From a checkpoint of a small CTC audio transcriber.
Model: 2.32M parameters, log mel input, arch quartznet, norm groupnorm, activation relu, depths [3, 3, 3], widths [192, 288, 432].
Training: adam_atan2 at rate 0.0011, 4500 steps, batches of 64.
Data: trained on short read English sentences (LibriTTS-R), 11.1 epochs.
Rows from block 3, named by matrix and row number. Each number is 50 + 12 x the weight over its row's rms, rounded and kept within 0 to 99. All counts start at 0. After the name is the row's rms in percent of the matrix's.
# short0: shortcut pointwise conv (model.blocks.3.short.0.weight, 288x192x1), inputs 0-95
short0.19 090:45 47 47 77 41 23 40 34 39 47 73 36 51 57 36 44 69 48 41 58 61 40 46 49 51 57 68 60 30 64 45 43 55 31 47 55 55 46 59 56 49 29 61 65 63 49 43 45 37 68 52 33 67 48 36 50 52 28 59 32 65 36 63 28 29 42 49 36 35 42 46 54 50 47 25 44 45 67 62 55 57 36 58 31 35 45 59 45 48 47 37 47 58 41 58 63
short0.20 089:71 47 41 38 47 55 32 56 43 36 15 59 47 45 54 74 66 44 58 67 35 36 39 56 62 62 67 34 41 60 59 52 51 51 23 14 63 65 32 41 55 66 64 60 35 46 61 50 53 68 41 48 67 50 58 51 79 53 66 46 38 20 52 27 55 57 48 47 44 40 32 55 41 50 51 41 46 66 57 59 37 30 61 61 58 41 56 62 40 39 62 40 30 39 50 43
short0.21 108:53 57 56 64 61 56 48 58 63 40 42 50 53 49 46 39 50 50 37 39 45 37 51 45 13 61 53 26 38 42 53 44 36 63 45 54 47 40 48 59 58 43 56 27 57 41 30 37 60 27 45 22 60 62 38 61 47 56 42 45 49 49 57 55 52 48 49 58 53 55 25 59 50 35 52 45 13 39 50 49 49 51 56 49 46 33 41 28 62 52 41 62 53 48 62 52
short0.22 103:60 47 66 58 31 35 27 27 28 67 42 63 33 55 59 47 59 46 43 62 38 62 37 46 63 42 36 48 25 53 60 46 44 30 57 48 69 56 52 37 66 46 50 55 36 36 62 42 65 37 56 46 26 33 58 35 32 68 48 62 55 04 49 45 57 34 40 50 55 25 43 44 64 48 65 51 51 24 62 45 56 63 52 49 35 37 65 57 46 53 48 50 54 49 51 42
short0.23 091:39 43 52 56 48 36 41 59 38 30 34 48 56 64 48 51 44 64 51 51 53 48 76 49 42 43 47 16 55 47 32 46 56 31 58 58 66 56 49 50 40 55 51 57 66 59 51 51 54 37 42 54 18 58 51 28 25 69 56 56 31 41 57 50 62 56 60 53 47 56 55 29 37 45 51 70 46 60 54 36 37 46 49 60 43 52 56 60 55 35 58 19 25 60 47 42
short0.24 093:33 28 40 51 47 42 36 34 42 67 52 47 30 59 60 31 60 39 49 46 45 50 38 48 45 37 35 66 49 64 49 56 46 52 43 23 46 43 40 45 66 37 68 26 46 64 55 46 42 44 44 58 64 49 55 49 55 55 37 55 25 52 39 50 47 52 47 50 63 44 59 36 58 49 50 49 38 54 45 43 44 38 35 71 59 46 58 34 37 29 60 61 54 55 59 32
short0.25 202:47 49 59 26 34 45 34 44 25 59 37 46 28 44 53 36 48 34 38 41 32 49 44 47 48 41 41 46 46 37 33 49 34 50 44 43 55 49 31 41 43 41 31 40 30 36 49 37 35 52 35 52 44 55 51 35 53 29 32 25 39 39 42 28 41 51 60 49 44 40 60 37 35 42 37 45 58 52 45 46 41 35 35 49 52 45 25 31 51 31 34 26 37 39 29 34
short0.26 102:34 47 43 46 63 55 58 63 43 44 62 46 54 63 32 43 52 37 60 51 58 43 40 31 64 48 20 35 32 53 32 72 60 34 20 43 49 36 41 42 37 37 51 24 59 33 56 51 67 59 46 44 44 55 55 43 41 53 25 63 53 52 57 57 36 33 40 37 43 25 48 48 57 54 49 33 70 39 57 51 35 60 41 44 59 57 47 37 60 51 34 55 52 58 48 57
short0.27 117:63 40 47 46 30 60 28 26 08 49 37 59 42 46 53 47 60 37 42 45 24 45 51 69 56 29 49 48 32 57 36 55 64 39 47 47 55 36 48 37 38 56 56 47 45 52 64 73 55 48 22 53 45 43 63 47 53 36 39 12 55 49 59 29 64 48 58 36 50 60 44 44 39 66 18 43 46 63 56 57 56 69 57 61 49 55 48 51 65 46 60 17 47 65 37 17
short0.28 091:63 32 42 34 45 57 57 40 64 55 49 64 53 43 58 52 46 24 63 52 58 34 54 43 61 29 26 64 68 46 53 49 27 71 26 33 48 54 00 40 59 49 36 03 60 56 46 59 48 42 57 51 56 48 32 42 46 61 41 45 53 50 35 57 58 54 58 43 43 44 56 64 39 39 55 53 50 53 51 62 44 37 28 51 48 44 37 48 48 56 25 37 46 54 46 48
short0.29 095:46 49 49 51 47 59 39 47 30 47 39 47 42 52 66 42 49 54 21 67 28 34 43 65 46 39 46 35 35 52 50 52 25 23 55 52 50 38 62 38 36 50 57 37 51 39 42 33 63 61 39 62 38 58 46 35 49 53 52 27 59 61 62 34 45 24 74 50 42 50 68 40 45 53 35 40 33 56 46 29 40 37 45 48 34 22 50 52 48 68 68 39 54 52 56 46
short0.30 123:41 49 38 49 27 41 52 53 38 52 46 39 43 42 43 39 66 65 45 40 63 39 19 59 49 59 60 63 35 44 52 56 51 34 41 28 47 58 52 49 24 60 63 59 48 57 57 34 42 51 33 53 36 37 41 53 46 52 60 30 34 54 46 63 44 47 55 28 65 31 54 57 52 33 48 48 41 55 34 39 31 38 46 55 53 46 33 42 63 31 66 36 06 57 45 44
short0.31 086:74 57 68 57 47 41 39 45 65 57 54 45 67 39 40 40 38 41 49 53 48 36 69 33 44 45 37 58 61 51 61 44 25 50 42 60 75 42 47 61 60 42 44 20 45 48 49 40 46 48 73 59 37 50 63 50 51 44 40 50 70 48 41 57 51 48 42 63 53 59 61 64 59 27 57 31 24 50 65 47 42 53 53 59 49 55 48 45 59 62 51 60 74 63 68 52
short0.32 090:49 45 56 68 38 28 28 37 50 43 53 39 52 26 58 42 55 45 36 75 64 54 64 40 53 38 79 72 44 57 42 38 70 30 54 44 60 56 68 44 68 27 56 62 62 64 44 49 28 72 40 49 42 51 31 55 54 40 32 40 52 29 52 30 47 43 51 35 44 58 69 67 42 42 35 61 50 41 52 43 54 48 41 35 48 47 61 56 48 51 56 44 50 34 39 54
short0.33 090:50 52 55 59 42 56 52 35 41 42 70 55 65 62 49 62 62 25 51 48 71 60 47 55 56 46 64 75 41 63 51 60 62 37 50 67 54 48 56 46 65 43 52 66 38 42 19 63 66 77 58 63 57 27 54 63 64 50 30 58 32 39 36 43 44 61 60 48 51 54 44 60 31 51 46 34 61 50 50 55 64 45 70 33 44 38 37 65 45 57 47 49 42 08 54 32
short0.34 093:60 54 58 26 65 46 48 48 43 41 53 57 58 54 29 48 34 47 54 45 49 60 68 44 43 61 39 41 52 37 63 38 49 45 38 51 53 46 58 59 42 49 27 32 67 33 53 42 46 58 57 50 46 58 69 36 49 68 34 50 58 71 36 65 62 39 62 28 57 43 71 46 43 50 28 53 61 59 29 50 52 52 42 54 40 43 46 28 41 58 38 39 35 47 54 35
short0.35 083:38 40 22 49 47 63 53 50 40 42 63 41 40 60 52 74 41 63 53 35 60 63 65 47 35 44 36 46 64 43 47 60 46 48 31 35 33 30 43 64 51 48 48 25 58 55 31 34 58 61 54 58 67 39 40 58 41 55 49 42 47 63 66 35 50 44 52 24 44 41 38 38 41 32 38 42 57 42 53 65 54 56 25 46 56 45 57 52 37 42 54 66 37 26 55 55
short0.36 088:56 56 60 55 49 46 55 45 34 29 65 60 47 51 47 43 63 63 45 56 71 52 66 50 29 57 53 34 55 50 49 65 58 50 56 18 65 41 60 60 48 53 53 62 46 70 51 57 64 62 34 56 57 37 40 52 65 57 42 58 34 46 39 47 57 50 68 36 66 16 40 38 57 49 56 47 67 61 54 57 41 59 55 46 58 59 51 56 60 28 36 47 39 52 32 55
short0.37 094:42 49 42 90 54 47 44 51 37 42 56 60 37 51 49 42 81 40 37 69 60 49 51 47 59 59 65 68 23 74 40 52 51 03 64 61 53 36 51 22 53 55 59 66 45 73 72 54 32 34 42 44 44 41 53 48 58 55 40 41 75 50 39 62 43 40 51 63 39 60 51 40 63 48 36 58 37 48 58 50 47 37 89 48 24 43 58 47 55 58 54 54 53 57 65 59
short0.38 088:42 45 57 58 39 50 36 45 30 45 69 51 52 53 39 58 47 55 30 62 55 47 50 50 44 58 70 59 36 58 32 24 52 34 20 60 54 33 44 37 51 64 38 68 49 37 64 49 46 60 69 47 50 71 26 71 60 53 22 42 50 48 52 46 42 48 66 44 42 35 56 47 27 42 01 48 52 74 27 57 54 44 55 40 61 36 53 43 73 60 51 54 56 56 57 27
short0.39 094:45 70 53 65 56 56 59 49 33 39 42 48 55 31 59 60 32 63 44 67 52 46 45 52 69 52 56 54 51 49 39 31 51 63 69 54 60 57 69 40 28 52 70 64 21 63 39 59 44 48 57 57 51 42 51 49 58 58 72 42 62 48 41 39 47 39 68 57 47 43 49 52 60 51 46 45 42 55 62 71 43 53 62 51 43 65 41 67 72 35 58 35 42 58 41 55
short0.40 081:39 51 50 75 29 47 46 43 39 65 40 43 56 53 52 61 68 54 39 66 60 40 62 63 55 54 71 54 24 70 38 34 75 22 47 43 52 56 66 53 55 63 45 65 55 46 35 51 36 50 45 34 57 36 39 61 57 62 41 42 66 49 59 35 47 58 48 36 37 28 55 63 51 66 30 58 45 51 42 49 55 39 74 60 61 37 38 48 61 55 45 20 24 56 50 76
short0.41 088:49 55 56 53 38 47 49 59 48 65 62 60 63 55 40 49 61 28 35 43 45 44 38 41 47 33 64 36 53 41 48 45 59 61 41 66 44 25 40 37 29 43 02 52 68 49 53 51 55 54 43 70 74 48 31 38 52 35 42 44 36 35 68 31 47 56 41 44 25 40 50 46 53 42 53 42 58 47 42 41 68 59 63 46 64 41 59 57 39 55 32 35 44 52 45 43
short0.42 100:55 73 51 49 40 65 32 58 43 54 59 46 42 41 56 26 48 36 59 23 59 34 62 53 40 35 40 37 54 56 53 52 49 72 25 57 61 14 24 59 54 33 46 40 49 62 46 52 58 60 59 54 49 53 38 42 40 49 35 50 41 40 42 36 43 49 57 46 67 52 46 40 33 73 39 47 62 54 61 47 63 70 45 64 52 43 43 54 31 42 46 59 46 48 38 55
short0.43 104:30 32 48 37 38 70 21 26 42 66 31 57 40 38 60 62 36 46 51 42 38 43 35 69 54 51 40 52 27 44 69 65 53 28 46 43 57 71 56 59 31 56 46 45 32 56 49 62 46 36 49 43 27 45 60 42 56 53 57 52 57 08 50 35 41 55 37 58 63 41 24 59 34 48 46 45 59 34 57 36 37 53 41 59 44 32 49 46 57 46 40 18 44 57 46 66
short0.44 095:57 44 56 63 41 49 60 64 47 63 69 35 54 33 35 51 57 52 60 40 62 40 39 25 50 42 57 06 62 60 46 57 45 46 50 38 39 57 48 51 72 58 41 38 63 67 43 65 66 57 40 52 51 51 32 61 61 63 42 43 54 48 63 50 71 53 65 26 36 51 70 60 42 48 51 55 54 66 57 64 54 71 51 55 67 54 34 44 47 27 38 50 44 59 32 43
short0.45 089:57 62 55 50 32 52 49 63 48 72 54 42 43 48 57 59 54 29 53 48 60 57 41 53 34 50 37 35 30 42 44 55 63 49 47 34 55 60 43 48 49 27 26 56 36 63 42 36 49 65 62 47 56 22 53 62 65 63 55 48 48 57 46 43 50 43 68 71 61 31 48 54 43 35 46 62 42 67 50 50 52 53 33 68 66 66 69 71 41 46 25 45 43 57 45 64
short0.46 090:57 22 18 44 43 60 38 59 63 70 24 35 30 55 70 55 66 61 54 43 43 29 33 58 62 31 57 34 61 46 45 68 44 67 37 27 43 44 41 39 29 45 56 30 34 46 52 69 53 35 51 54 47 63 75 43 47 70 53 43 42 53 46 42 67 50 47 53 55 58 62 81 37 65 52 45 41 57 62 68 35 60 69 36 48 50 52 56 61 31 38 35 33 51 41 52
short0.47 104:52 60 34 56 68 54 52 54 43 13 52 59 46 42 60 39 36 58 53 56 46 64 80 31 55 78 57 33 53 69 53 47 49 41 64 60 69 36 69 48 39 56 38 60 49 54 59 54 70 38 67 40 49 55 54 43 38 44 57 41 49 50 43 34 22 53 54 63 49 60 56 49 39 56 31 35 61 53 68 55 25 23 71 25 48 32 64 33 47 60 40 52 36 60 59 60
short0.48 095:29 76 72 69 60 47 53 66 63 20 64 39 60 47 24 34 59 73 54 42 46 68 51 28 40 65 64 64 52 53 29 26 52 49 54 47 61 51 63 50 67 46 53 56 48 58 62 47 65 35 46 51 53 46 43 45 36 43 27 46 67 70 44 56 30 62 45 77 37 61 54 50 65 44 47 46 63 50 37 54 58 44 62 52 56 58 52 44 49 48 49 57 58 56 55 68
short0.49 075:84 44 61 52 39 68 53 45 45 37 58 47 57 54 49 46 42 61 49 58 79 60 53 36 61 29 53 42 59 62 53 58 48 74 48 58 34 33 32 56 53 69 48 51 37 70 44 46 33 43 50 71 67 41 40 48 46 46 35 60 49 44 48 50 61 56 73 54 67 57 40 76 63 39 54 61 42 53 38 42 57 63 18 49 58 41 54 71 24 60 65 51 41 45 59 51
short0.50 091:30 51 41 39 41 46 39 41 47 50 67 58 61 53 47 46 52 64 36 45 56 44 44 34 40 59 55 57 34 68 27 54 53 46 36 45 22 27 32 46 50 48 60 47 39 32 59 40 52 39 55 67 74 42 52 53 45 48 48 44 60 30 49 50 30 49 81 78 70 20 49 49 47 74 31 32 44 46 43 57 32 49 38 36 54 38 61 53 45 47 61 47 06 46 67 44
short0.51 094:41 52 50 79 37 37 26 55 46 48 50 49 48 57 36 51 36 79 49 47 77 24 51 48 41 44 54 45 53 55 35 58 47 79 49 57 42 37 36 71 58 45 52 30 59 49 40 52 56 51 49 59 60 52 24 69 46 56 47 36 44 42 62 47 55 53 48 70 51 53 29 76 58 20 49 55 31 37 58 42 72 68 42 47 50 27 48 52 28 42 48 42 29 57 61 46
short0.52 090:55 58 67 51 45 45 45 52 44 44 55 48 40 61 45 57 38 57 36 38 54 11 52 42 44 38 40 52 38 58 52 47 48 47 50 39 57 46 44 53 21 68 37 53 65 50 67 54 52 35 32 33 58 17 34 59 62 38 60 43 66 64 67 28 55 56 66 49 44 63 24 54 62 49 35 43 37 75 44 41 40 38 73 60 57 52 29 50 56 47 40 53 36 58 40 56