A small CTC audio transcriber, trained from scratch: activation relu, depths [3, 3, 3].
Rows from block 6, named by matrix and row number. Each number is 200 + 40 x the weight over its row's rms, rounded and kept within 0 to 999. All counts start at 0. After the name is the row's rms in percent of the matrix's.
# fc1: squeeze-excite reduce (model.blocks.6.se.fc1.weight, 54x432), inputs 0-215
fc1.5,110,210,100,161,115,142,160,131,187,192,175,205,204,199,198,160,131,205,178,139,181,195,139,168,177,213,139,182,194,157,163,167,161,135,212,173,165,165,129,190,163,179,176,150,128,182,185,125,166,145,150,167,178,201,207,195,166,147,197,113,180,183,166,147,193,170,152,153,214,180,202,192,154,173,164,180,213,131,192,148,133,145,197,214,150,217,220,129,195,155,154,146,151,184,232,175,102,107,125,155,219,140,202,205,188,238,188,143,223,209,206,126,220,186,113,123,131,200,185,142,163,196,142,155,199,178,133,213,134,163,145,137,187,189,180,150,168,147,189,188,244,149,203,171,190,144,232,209,196,136,130,148,225,246,230,191,205,156,159,212,181,128,232,212,153,265,176,195,233,137,202,167,122,205,167,185,219,152,120,221,113,213,146,134,151,176,147,156,228,138,232,228,158,220,224,162,192,209,177,121,214,182,192,196,151,204,173,183,150,193,139,235,127,210,190,158,154
fc1.6,099,203,120,192,114,194,148,156,162,192,179,220,205,204,256,155,142,214,217,117,185,196,127,219,195,178,137,210,163,150,148,152,202,157,234,173,155,139,139,205,151,200,186,135,140,195,191,151,196,129,193,209,213,207,203,210,142,127,228,132,174,218,137,148,212,194,182,133,199,189,245,175,127,211,134,151,237,121,193,135,147,149,185,214,150,214,223,147,191,149,136,140,157,178,229,157,144,131,154,149,191,164,196,214,211,236,193,160,218,219,212,142,201,185,126,166,165,211,230,129,144,243,154,148,203,227,135,189,123,156,124,140,195,200,185,137,181,149,192,208,230,148,194,197,213,139,237,196,217,136,129,141,239,226,219,204,172,135,142,199,204,137,236,222,176,259,168,169,220,134,205,155,141,204,161,178,231,153,142,226,114,218,137,140,148,197,165,145,237,130,220,231,165,213,212,183,187,221,211,121,210,199,166,212,128,213,191,195,133,216,124,219,137,223,157,130,213
fc1.7,125,182,143,184,119,156,143,137,155,169,187,197,203,192,219,135,151,211,180,121,180,186,139,200,171,189,130,174,187,148,131,124,191,144,227,171,149,133,135,188,154,173,167,131,124,172,202,142,170,133,163,216,208,199,187,171,144,125,198,130,175,213,173,156,226,206,145,137,202,188,208,195,148,190,157,150,204,138,199,119,137,143,201,184,143,208,190,130,192,141,143,139,146,163,198,159,127,139,132,159,192,150,175,196,191,222,170,146,202,203,190,127,202,187,133,138,149,188,221,142,150,231,149,158,200,202,134,201,149,144,149,122,188,200,181,126,160,137,171,175,214,142,181,184,187,150,215,168,215,135,150,137,221,219,203,208,190,134,149,187,185,139,218,205,164,247,168,195,219,139,213,144,134,189,168,187,231,152,145,207,126,204,126,161,150,201,178,153,201,151,232,243,167,217,214,173,168,175,184,139,204,171,173,200,136,213,183,192,155,190,117,214,130,212,190,133,175
fc1.8,025,249,164,148,209,151,168,272,187,161,192,221,207,156,264,230,182,154,235,265,261,240,231,198,151,233,212,142,214,166,243,277,206,241,210,205,230,219,276,228,182,257,150,231,231,199,249,222,222,247,166,242,130,146,147,256,178,176,251,193,265,219,243,273,233,121,251,223,146,172,265,202,244,182,228,170,217,167,166,207,164,271,208,155,254,152,199,193,254,222,262,155,167,249,257,208,192,190,161,194,191,249,223,224,241,162,235,191,260,243,245,262,180,166,234,271,153,222,192,271,186,245,223,276,237,236,188,246,244,151,222,214,156,211,251,200,172,212,127,191,145,216,231,251,181,262,157,262,177,269,201,271,197,201,207,163,140,202,258,261,198,165,142,200,230,235,162,248,138,237,242,189,152,199,232,197,154,158,277,174,161,239,153,240,262,240,222,153,159,158,210,158,247,202,183,181,245,196,183,265,137,249,219,199,266,217,170,175,281,235,185,248,236,229,273,244,138
fc1.9,145,195,123,177,126,147,149,131,177,182,169,185,197,194,205,162,139,197,163,134,184,181,144,183,175,184,150,167,194,156,159,140,165,143,211,179,163,140,137,160,150,178,175,147,131,181,180,116,153,165,155,176,203,213,183,187,167,155,183,135,186,192,177,167,197,186,157,157,201,160,192,170,151,165,154,175,201,124,179,145,156,153,207,177,148,202,216,111,194,132,167,135,164,166,227,168,124,115,133,154,204,143,196,203,159,220,171,162,216,183,179,129,197,173,128,148,145,173,188,143,144,209,158,151,206,172,143,201,137,148,163,118,193,194,174,129,139,152,167,193,216,143,192,175,187,146,217,193,212,139,146,124,213,223,230,215,202,164,185,199,160,118,224,209,149,259,157,179,216,121,180,158,126,190,145,155,222,174,119,205,120,212,147,149,136,170,141,142,207,140,239,235,159,213,198,157,172,201,185,111,178,182,195,205,152,214,173,170,154,181,118,218,143,206,172,158,144
fc1.10,116,199,106,161,124,123,151,134,177,163,173,181,197,187,192,155,144,176,177,144,182,194,144,183,181,181,143,200,218,146,145,160,178,147,202,174,166,157,153,166,157,173,148,150,132,188,190,138,128,162,179,151,202,211,180,194,137,152,178,122,179,187,180,178,196,201,166,150,182,155,210,162,147,175,158,184,194,135,179,136,156,143,211,169,161,196,194,113,204,123,171,143,155,138,224,180,124,110,138,169,191,151,179,189,161,229,176,151,207,173,180,122,183,156,110,157,154,182,202,154,156,213,164,156,202,168,141,190,132,152,150,122,196,181,155,124,160,152,188,192,228,150,202,167,178,166,207,211,231,120,125,128,224,231,230,203,199,147,174,192,176,130,225,190,172,265,172,167,206,126,164,172,130,183,153,171,197,191,125,212,121,217,143,139,136,190,102,138,218,147,230,212,180,210,213,153,182,216,198,116,192,162,177,184,144,217,180,154,162,197,134,210,126,226,158,157,141
fc1.11,137,204,116,168,148,137,166,134,176,178,164,182,203,192,207,167,139,183,168,129,173,178,123,183,185,179,138,179,210,146,146,159,168,161,200,187,147,134,144,167,156,169,173,144,129,188,179,136,135,156,159,180,192,207,184,184,157,165,158,127,194,201,173,153,180,174,167,167,194,171,193,161,155,168,157,178,185,132,179,137,151,161,192,175,141,199,190,115,188,129,161,132,150,165,220,180,134,112,146,157,195,154,193,189,173,238,155,144,193,185,193,121,193,166,120,137,139,192,180,150,145,212,148,169,190,171,136,190,141,155,157,109,183,177,169,124,149,156,182,183,216,140,171,173,171,155,221,179,209,125,151,136,215,228,214,188,188,150,166,187,161,125,223,217,165,260,161,172,215,131,179,155,144,191,171,169,205,179,146,201,117,206,159,136,127,168,118,128,211,148,217,224,159,198,217,136,174,212,185,120,186,164,180,198,160,196,174,194,146,210,134,207,144,210,170,156,141
fc1.12,109,210,124,173,121,165,153,139,171,188,187,203,215,204,216,155,147,201,184,133,179,207,115,216,188,197,126,184,196,144,157,149,196,153,237,196,153,145,152,209,146,176,180,137,131,208,214,129,191,156,147,192,190,203,208,208,156,133,207,137,193,199,162,170,185,210,149,159,217,172,208,182,150,198,165,183,210,114,218,136,149,156,206,202,149,201,197,121,212,141,150,119,157,189,226,169,129,108,126,150,228,163,175,244,190,224,178,147,217,207,219,131,200,192,119,152,148,194,216,129,134,219,140,155,203,186,143,203,124,163,155,115,190,197,173,125,158,142,204,214,234,143,198,191,201,157,240,192,212,134,138,137,223,247,236,227,207,138,158,212,196,132,230,211,160,249,186,198,247,137,217,161,133,201,141,183,218,186,126,235,130,233,144,156,139,187,138,124,223,149,224,254,175,217,241,179,178,217,189,123,196,193,186,220,144,221,181,193,168,206,132,217,121,227,189,149,197
fc1.13,138,201,120,166,135,155,145,122,168,194,165,192,198,198,206,161,132,192,187,129,189,170,135,173,184,188,149,189,179,154,142,147,174,151,188,165,153,138,146,169,150,177,155,159,142,183,179,110,156,152,181,176,184,198,188,182,160,141,172,140,171,192,157,167,198,170,151,162,188,167,210,190,154,179,153,164,207,123,180,131,144,158,194,178,140,191,210,120,196,135,151,129,160,159,215,164,122,116,127,161,194,150,189,200,174,209,162,147,205,180,180,123,192,163,129,140,139,173,197,134,144,197,147,163,188,182,134,211,149,156,159,114,182,185,172,129,146,149,178,197,201,152,178,167,184,153,219,196,192,126,142,127,222,218,223,203,195,158,176,194,175,121,226,201,148,250,158,179,202,108,186,154,153,181,143,170,215,165,117,202,133,200,153,139,159,180,130,135,201,138,235,223,162,195,195,148,184,203,181,117,181,182,177,193,131,195,168,190,159,200,139,217,134,209,187,154,173
fc1.14,109,194,118,165,126,155,171,146,202,205,184,208,192,199,214,159,135,206,186,133,177,172,137,197,180,201,138,194,227,152,153,157,169,146,214,197,152,160,144,204,163,152,156,154,143,187,205,111,147,173,170,183,200,223,216,185,178,137,198,145,201,204,162,155,189,201,168,176,210,157,206,164,141,187,157,186,206,116,192,143,162,147,207,199,164,203,200,127,195,126,157,115,175,158,233,190,143,127,150,152,205,167,180,209,177,244,184,151,200,195,203,131,202,182,102,155,144,185,200,155,140,206,153,161,192,189,134,195,135,174,141,109,189,190,146,148,156,142,157,192,235,152,210,191,197,161,220,196,211,125,140,139,231,235,247,212,231,146,173,207,185,107,227,208,162,255,182,186,223,127,180,162,116,188,140,179,227,166,129,218,118,212,160,124,118,170,131,139,216,132,232,247,163,216,211,143,184,211,219,111,200,163,197,207,151,189,195,179,172,185,140,224,123,221,160,147,152
fc1.15,097,206,133,198,118,179,128,124,162,187,202,220,183,213,244,135,154,221,195,138,193,183,148,192,223,186,146,188,195,164,146,135,205,153,203,177,167,126,118,203,159,211,192,163,116,213,202,121,196,152,160,202,195,212,214,219,156,124,205,124,183,197,178,137,218,218,157,156,223,196,217,178,139,183,142,182,230,128,191,117,163,164,216,222,143,230,218,121,202,137,130,142,163,178,220,155,126,121,129,174,211,147,180,204,198,224,189,133,226,193,186,123,218,187,99,151,132,213,192,116,140,231,157,157,198,202,139,200,120,145,142,144,203,206,198,135,171,156,171,194,243,131,187,181,220,136,221,190,225,132,132,141,250,253,214,233,218,132,146,236,189,119,250,208,179,255,169,216,228,134,189,156,143,216,159,195,246,142,149,203,142,203,154,141,152,175,163,146,230,145,251,217,178,218,229,197,219,212,197,130,189,207,158,238,145,240,192,183,142,188,136,218,147,211,190,157,220
fc1.16,106,192,141,149,144,119,158,148,187,160,162,189,192,187,196,183,164,162,143,159,177,145,152,164,159,179,138,178,162,165,154,164,158,164,192,167,181,162,145,152,161,156,135,158,160,175,198,135,141,182,157,153,155,197,176,188,145,182,153,116,167,190,173,162,166,177,157,160,198,159,177,170,169,175,190,163,196,130,176,154,166,171,190,173,148,192,196,135,182,141,190,138,165,149,218,193,129,126,160,150,176,172,159,202,162,232,147,168,222,174,198,142,181,158,113,130,140,167,174,157,148,194,159,163,173,147,158,174,150,164,172,129,191,170,162,157,139,142,165,170,231,155,171,138,180,163,214,194,203,149,146,149,197,230,200,183,187,158,196,195,143,113,239,195,122,255,136,170,218,118,178,155,131,200,172,153,214,186,150,195,120,203,154,148,140,161,130,165,197,131,219,218,167,182,196,143,175,173,152,139,195,170,197,171,169,204,185,174,158,160,144,200,162,200,179,157,139
fc1.17,092,224,114,202,146,160,154,151,192,205,188,223,245,216,210,175,159,200,176,139,195,190,135,186,171,219,166,223,216,160,162,174,153,149,234,210,165,188,178,183,171,175,163,149,127,193,234,147,143,167,180,144,208,223,192,215,154,143,181,107,192,197,188,191,157,232,168,172,210,159,217,209,159,182,188,187,209,138,214,137,157,172,212,215,182,175,245,112,210,125,188,130,167,158,258,208,132,124,163,148,220,186,201,233,171,274,189,161,230,214,200,119,240,180,99,136,165,210,188,155,148,208,171,156,220,166,154,242,130,181,153,109,215,185,172,148,168,169,167,198,240,148,197,171,213,158,251,231,256,128,144,147,220,252,226,199,231,149,184,243,172,129,223,244,177,239,180,186,240,105,194,186,118,215,151,188,241,205,137,228,126,224,138,134,99,184,116,147,264,154,243,236,204,224,219,151,176,213,206,117,236,210,204,195,167,223,175,134,160,232,124,245,127,263,186,160,143
fc1.18,111,224,129,190,126,178,138,149,145,189,172,205,215,220,229,143,138,218,180,143,188,208,120,213,193,205,146,178,189,165,160,141,198,132,230,164,144,150,135,206,148,187,189,151,138,185,216,123,172,138,154,197,204,204,216,203,157,154,188,122,196,193,161,143,187,179,149,149,208,189,211,205,155,199,153,185,209,126,197,125,155,142,195,213,147,211,203,126,197,145,144,116,147,187,218,163,117,128,118,150,215,146,178,228,193,238,164,142,203,189,214,123,186,184,135,125,143,199,202,138,157,219,155,162,220,180,137,203,141,137,149,115,205,183,169,134,179,133,191,217,216,129,187,198,193,149,232,198,207,141,152,128,216,246,241,219,190,138,171,203,163,125,227,199,198,266,166,194,233,143,206,147,122,205,155,197,229,155,125,213,115,205,144,131,143,191,142,158,230,130,219,242,168,229,201,164,196,214,201,131,204,173,175,229,141,200,161,189,138,213,132,226,128,220,166,152,167
fc1.19,026,167,176,166,244,197,201,132,163,199,245,145,143,140,232,184,271,193,189,266,229,223,257,235,252,186,202,164,242,211,272,189,233,156,172,160,217,238,146,154,251,224,211,263,254,167,163,270,167,253,211,228,260,209,210,223,154,242,215,211,178,188,163,253,233,154,225,219,150,244,226,233,141,188,170,230,186,260,201,181,168,192,233,246,219,143,266,179,228,193,220,182,231,161,155,178,181,180,218,226,207,237,260,160,233,248,239,226,254,163,262,154,170,163,165,224,180,195,144,198,270,140,187,222,152,168,276,263,240,269,269,191,215,178,201,139,256,243,213,193,198,181,264,205,141,252,216,247,208,156,196,245,244,230,253,186,192,167,263,184,250,208,239,245,146,253,155,146,260,241,211,219,176,206,132,238,244,164,211,154,213,249,255,197,164,164,262,253,236,199,216,226,172,201,221,230,190,166,225,249,143,141,206,166,261,267,259,246,168,214,276,240,259,144,165,176,139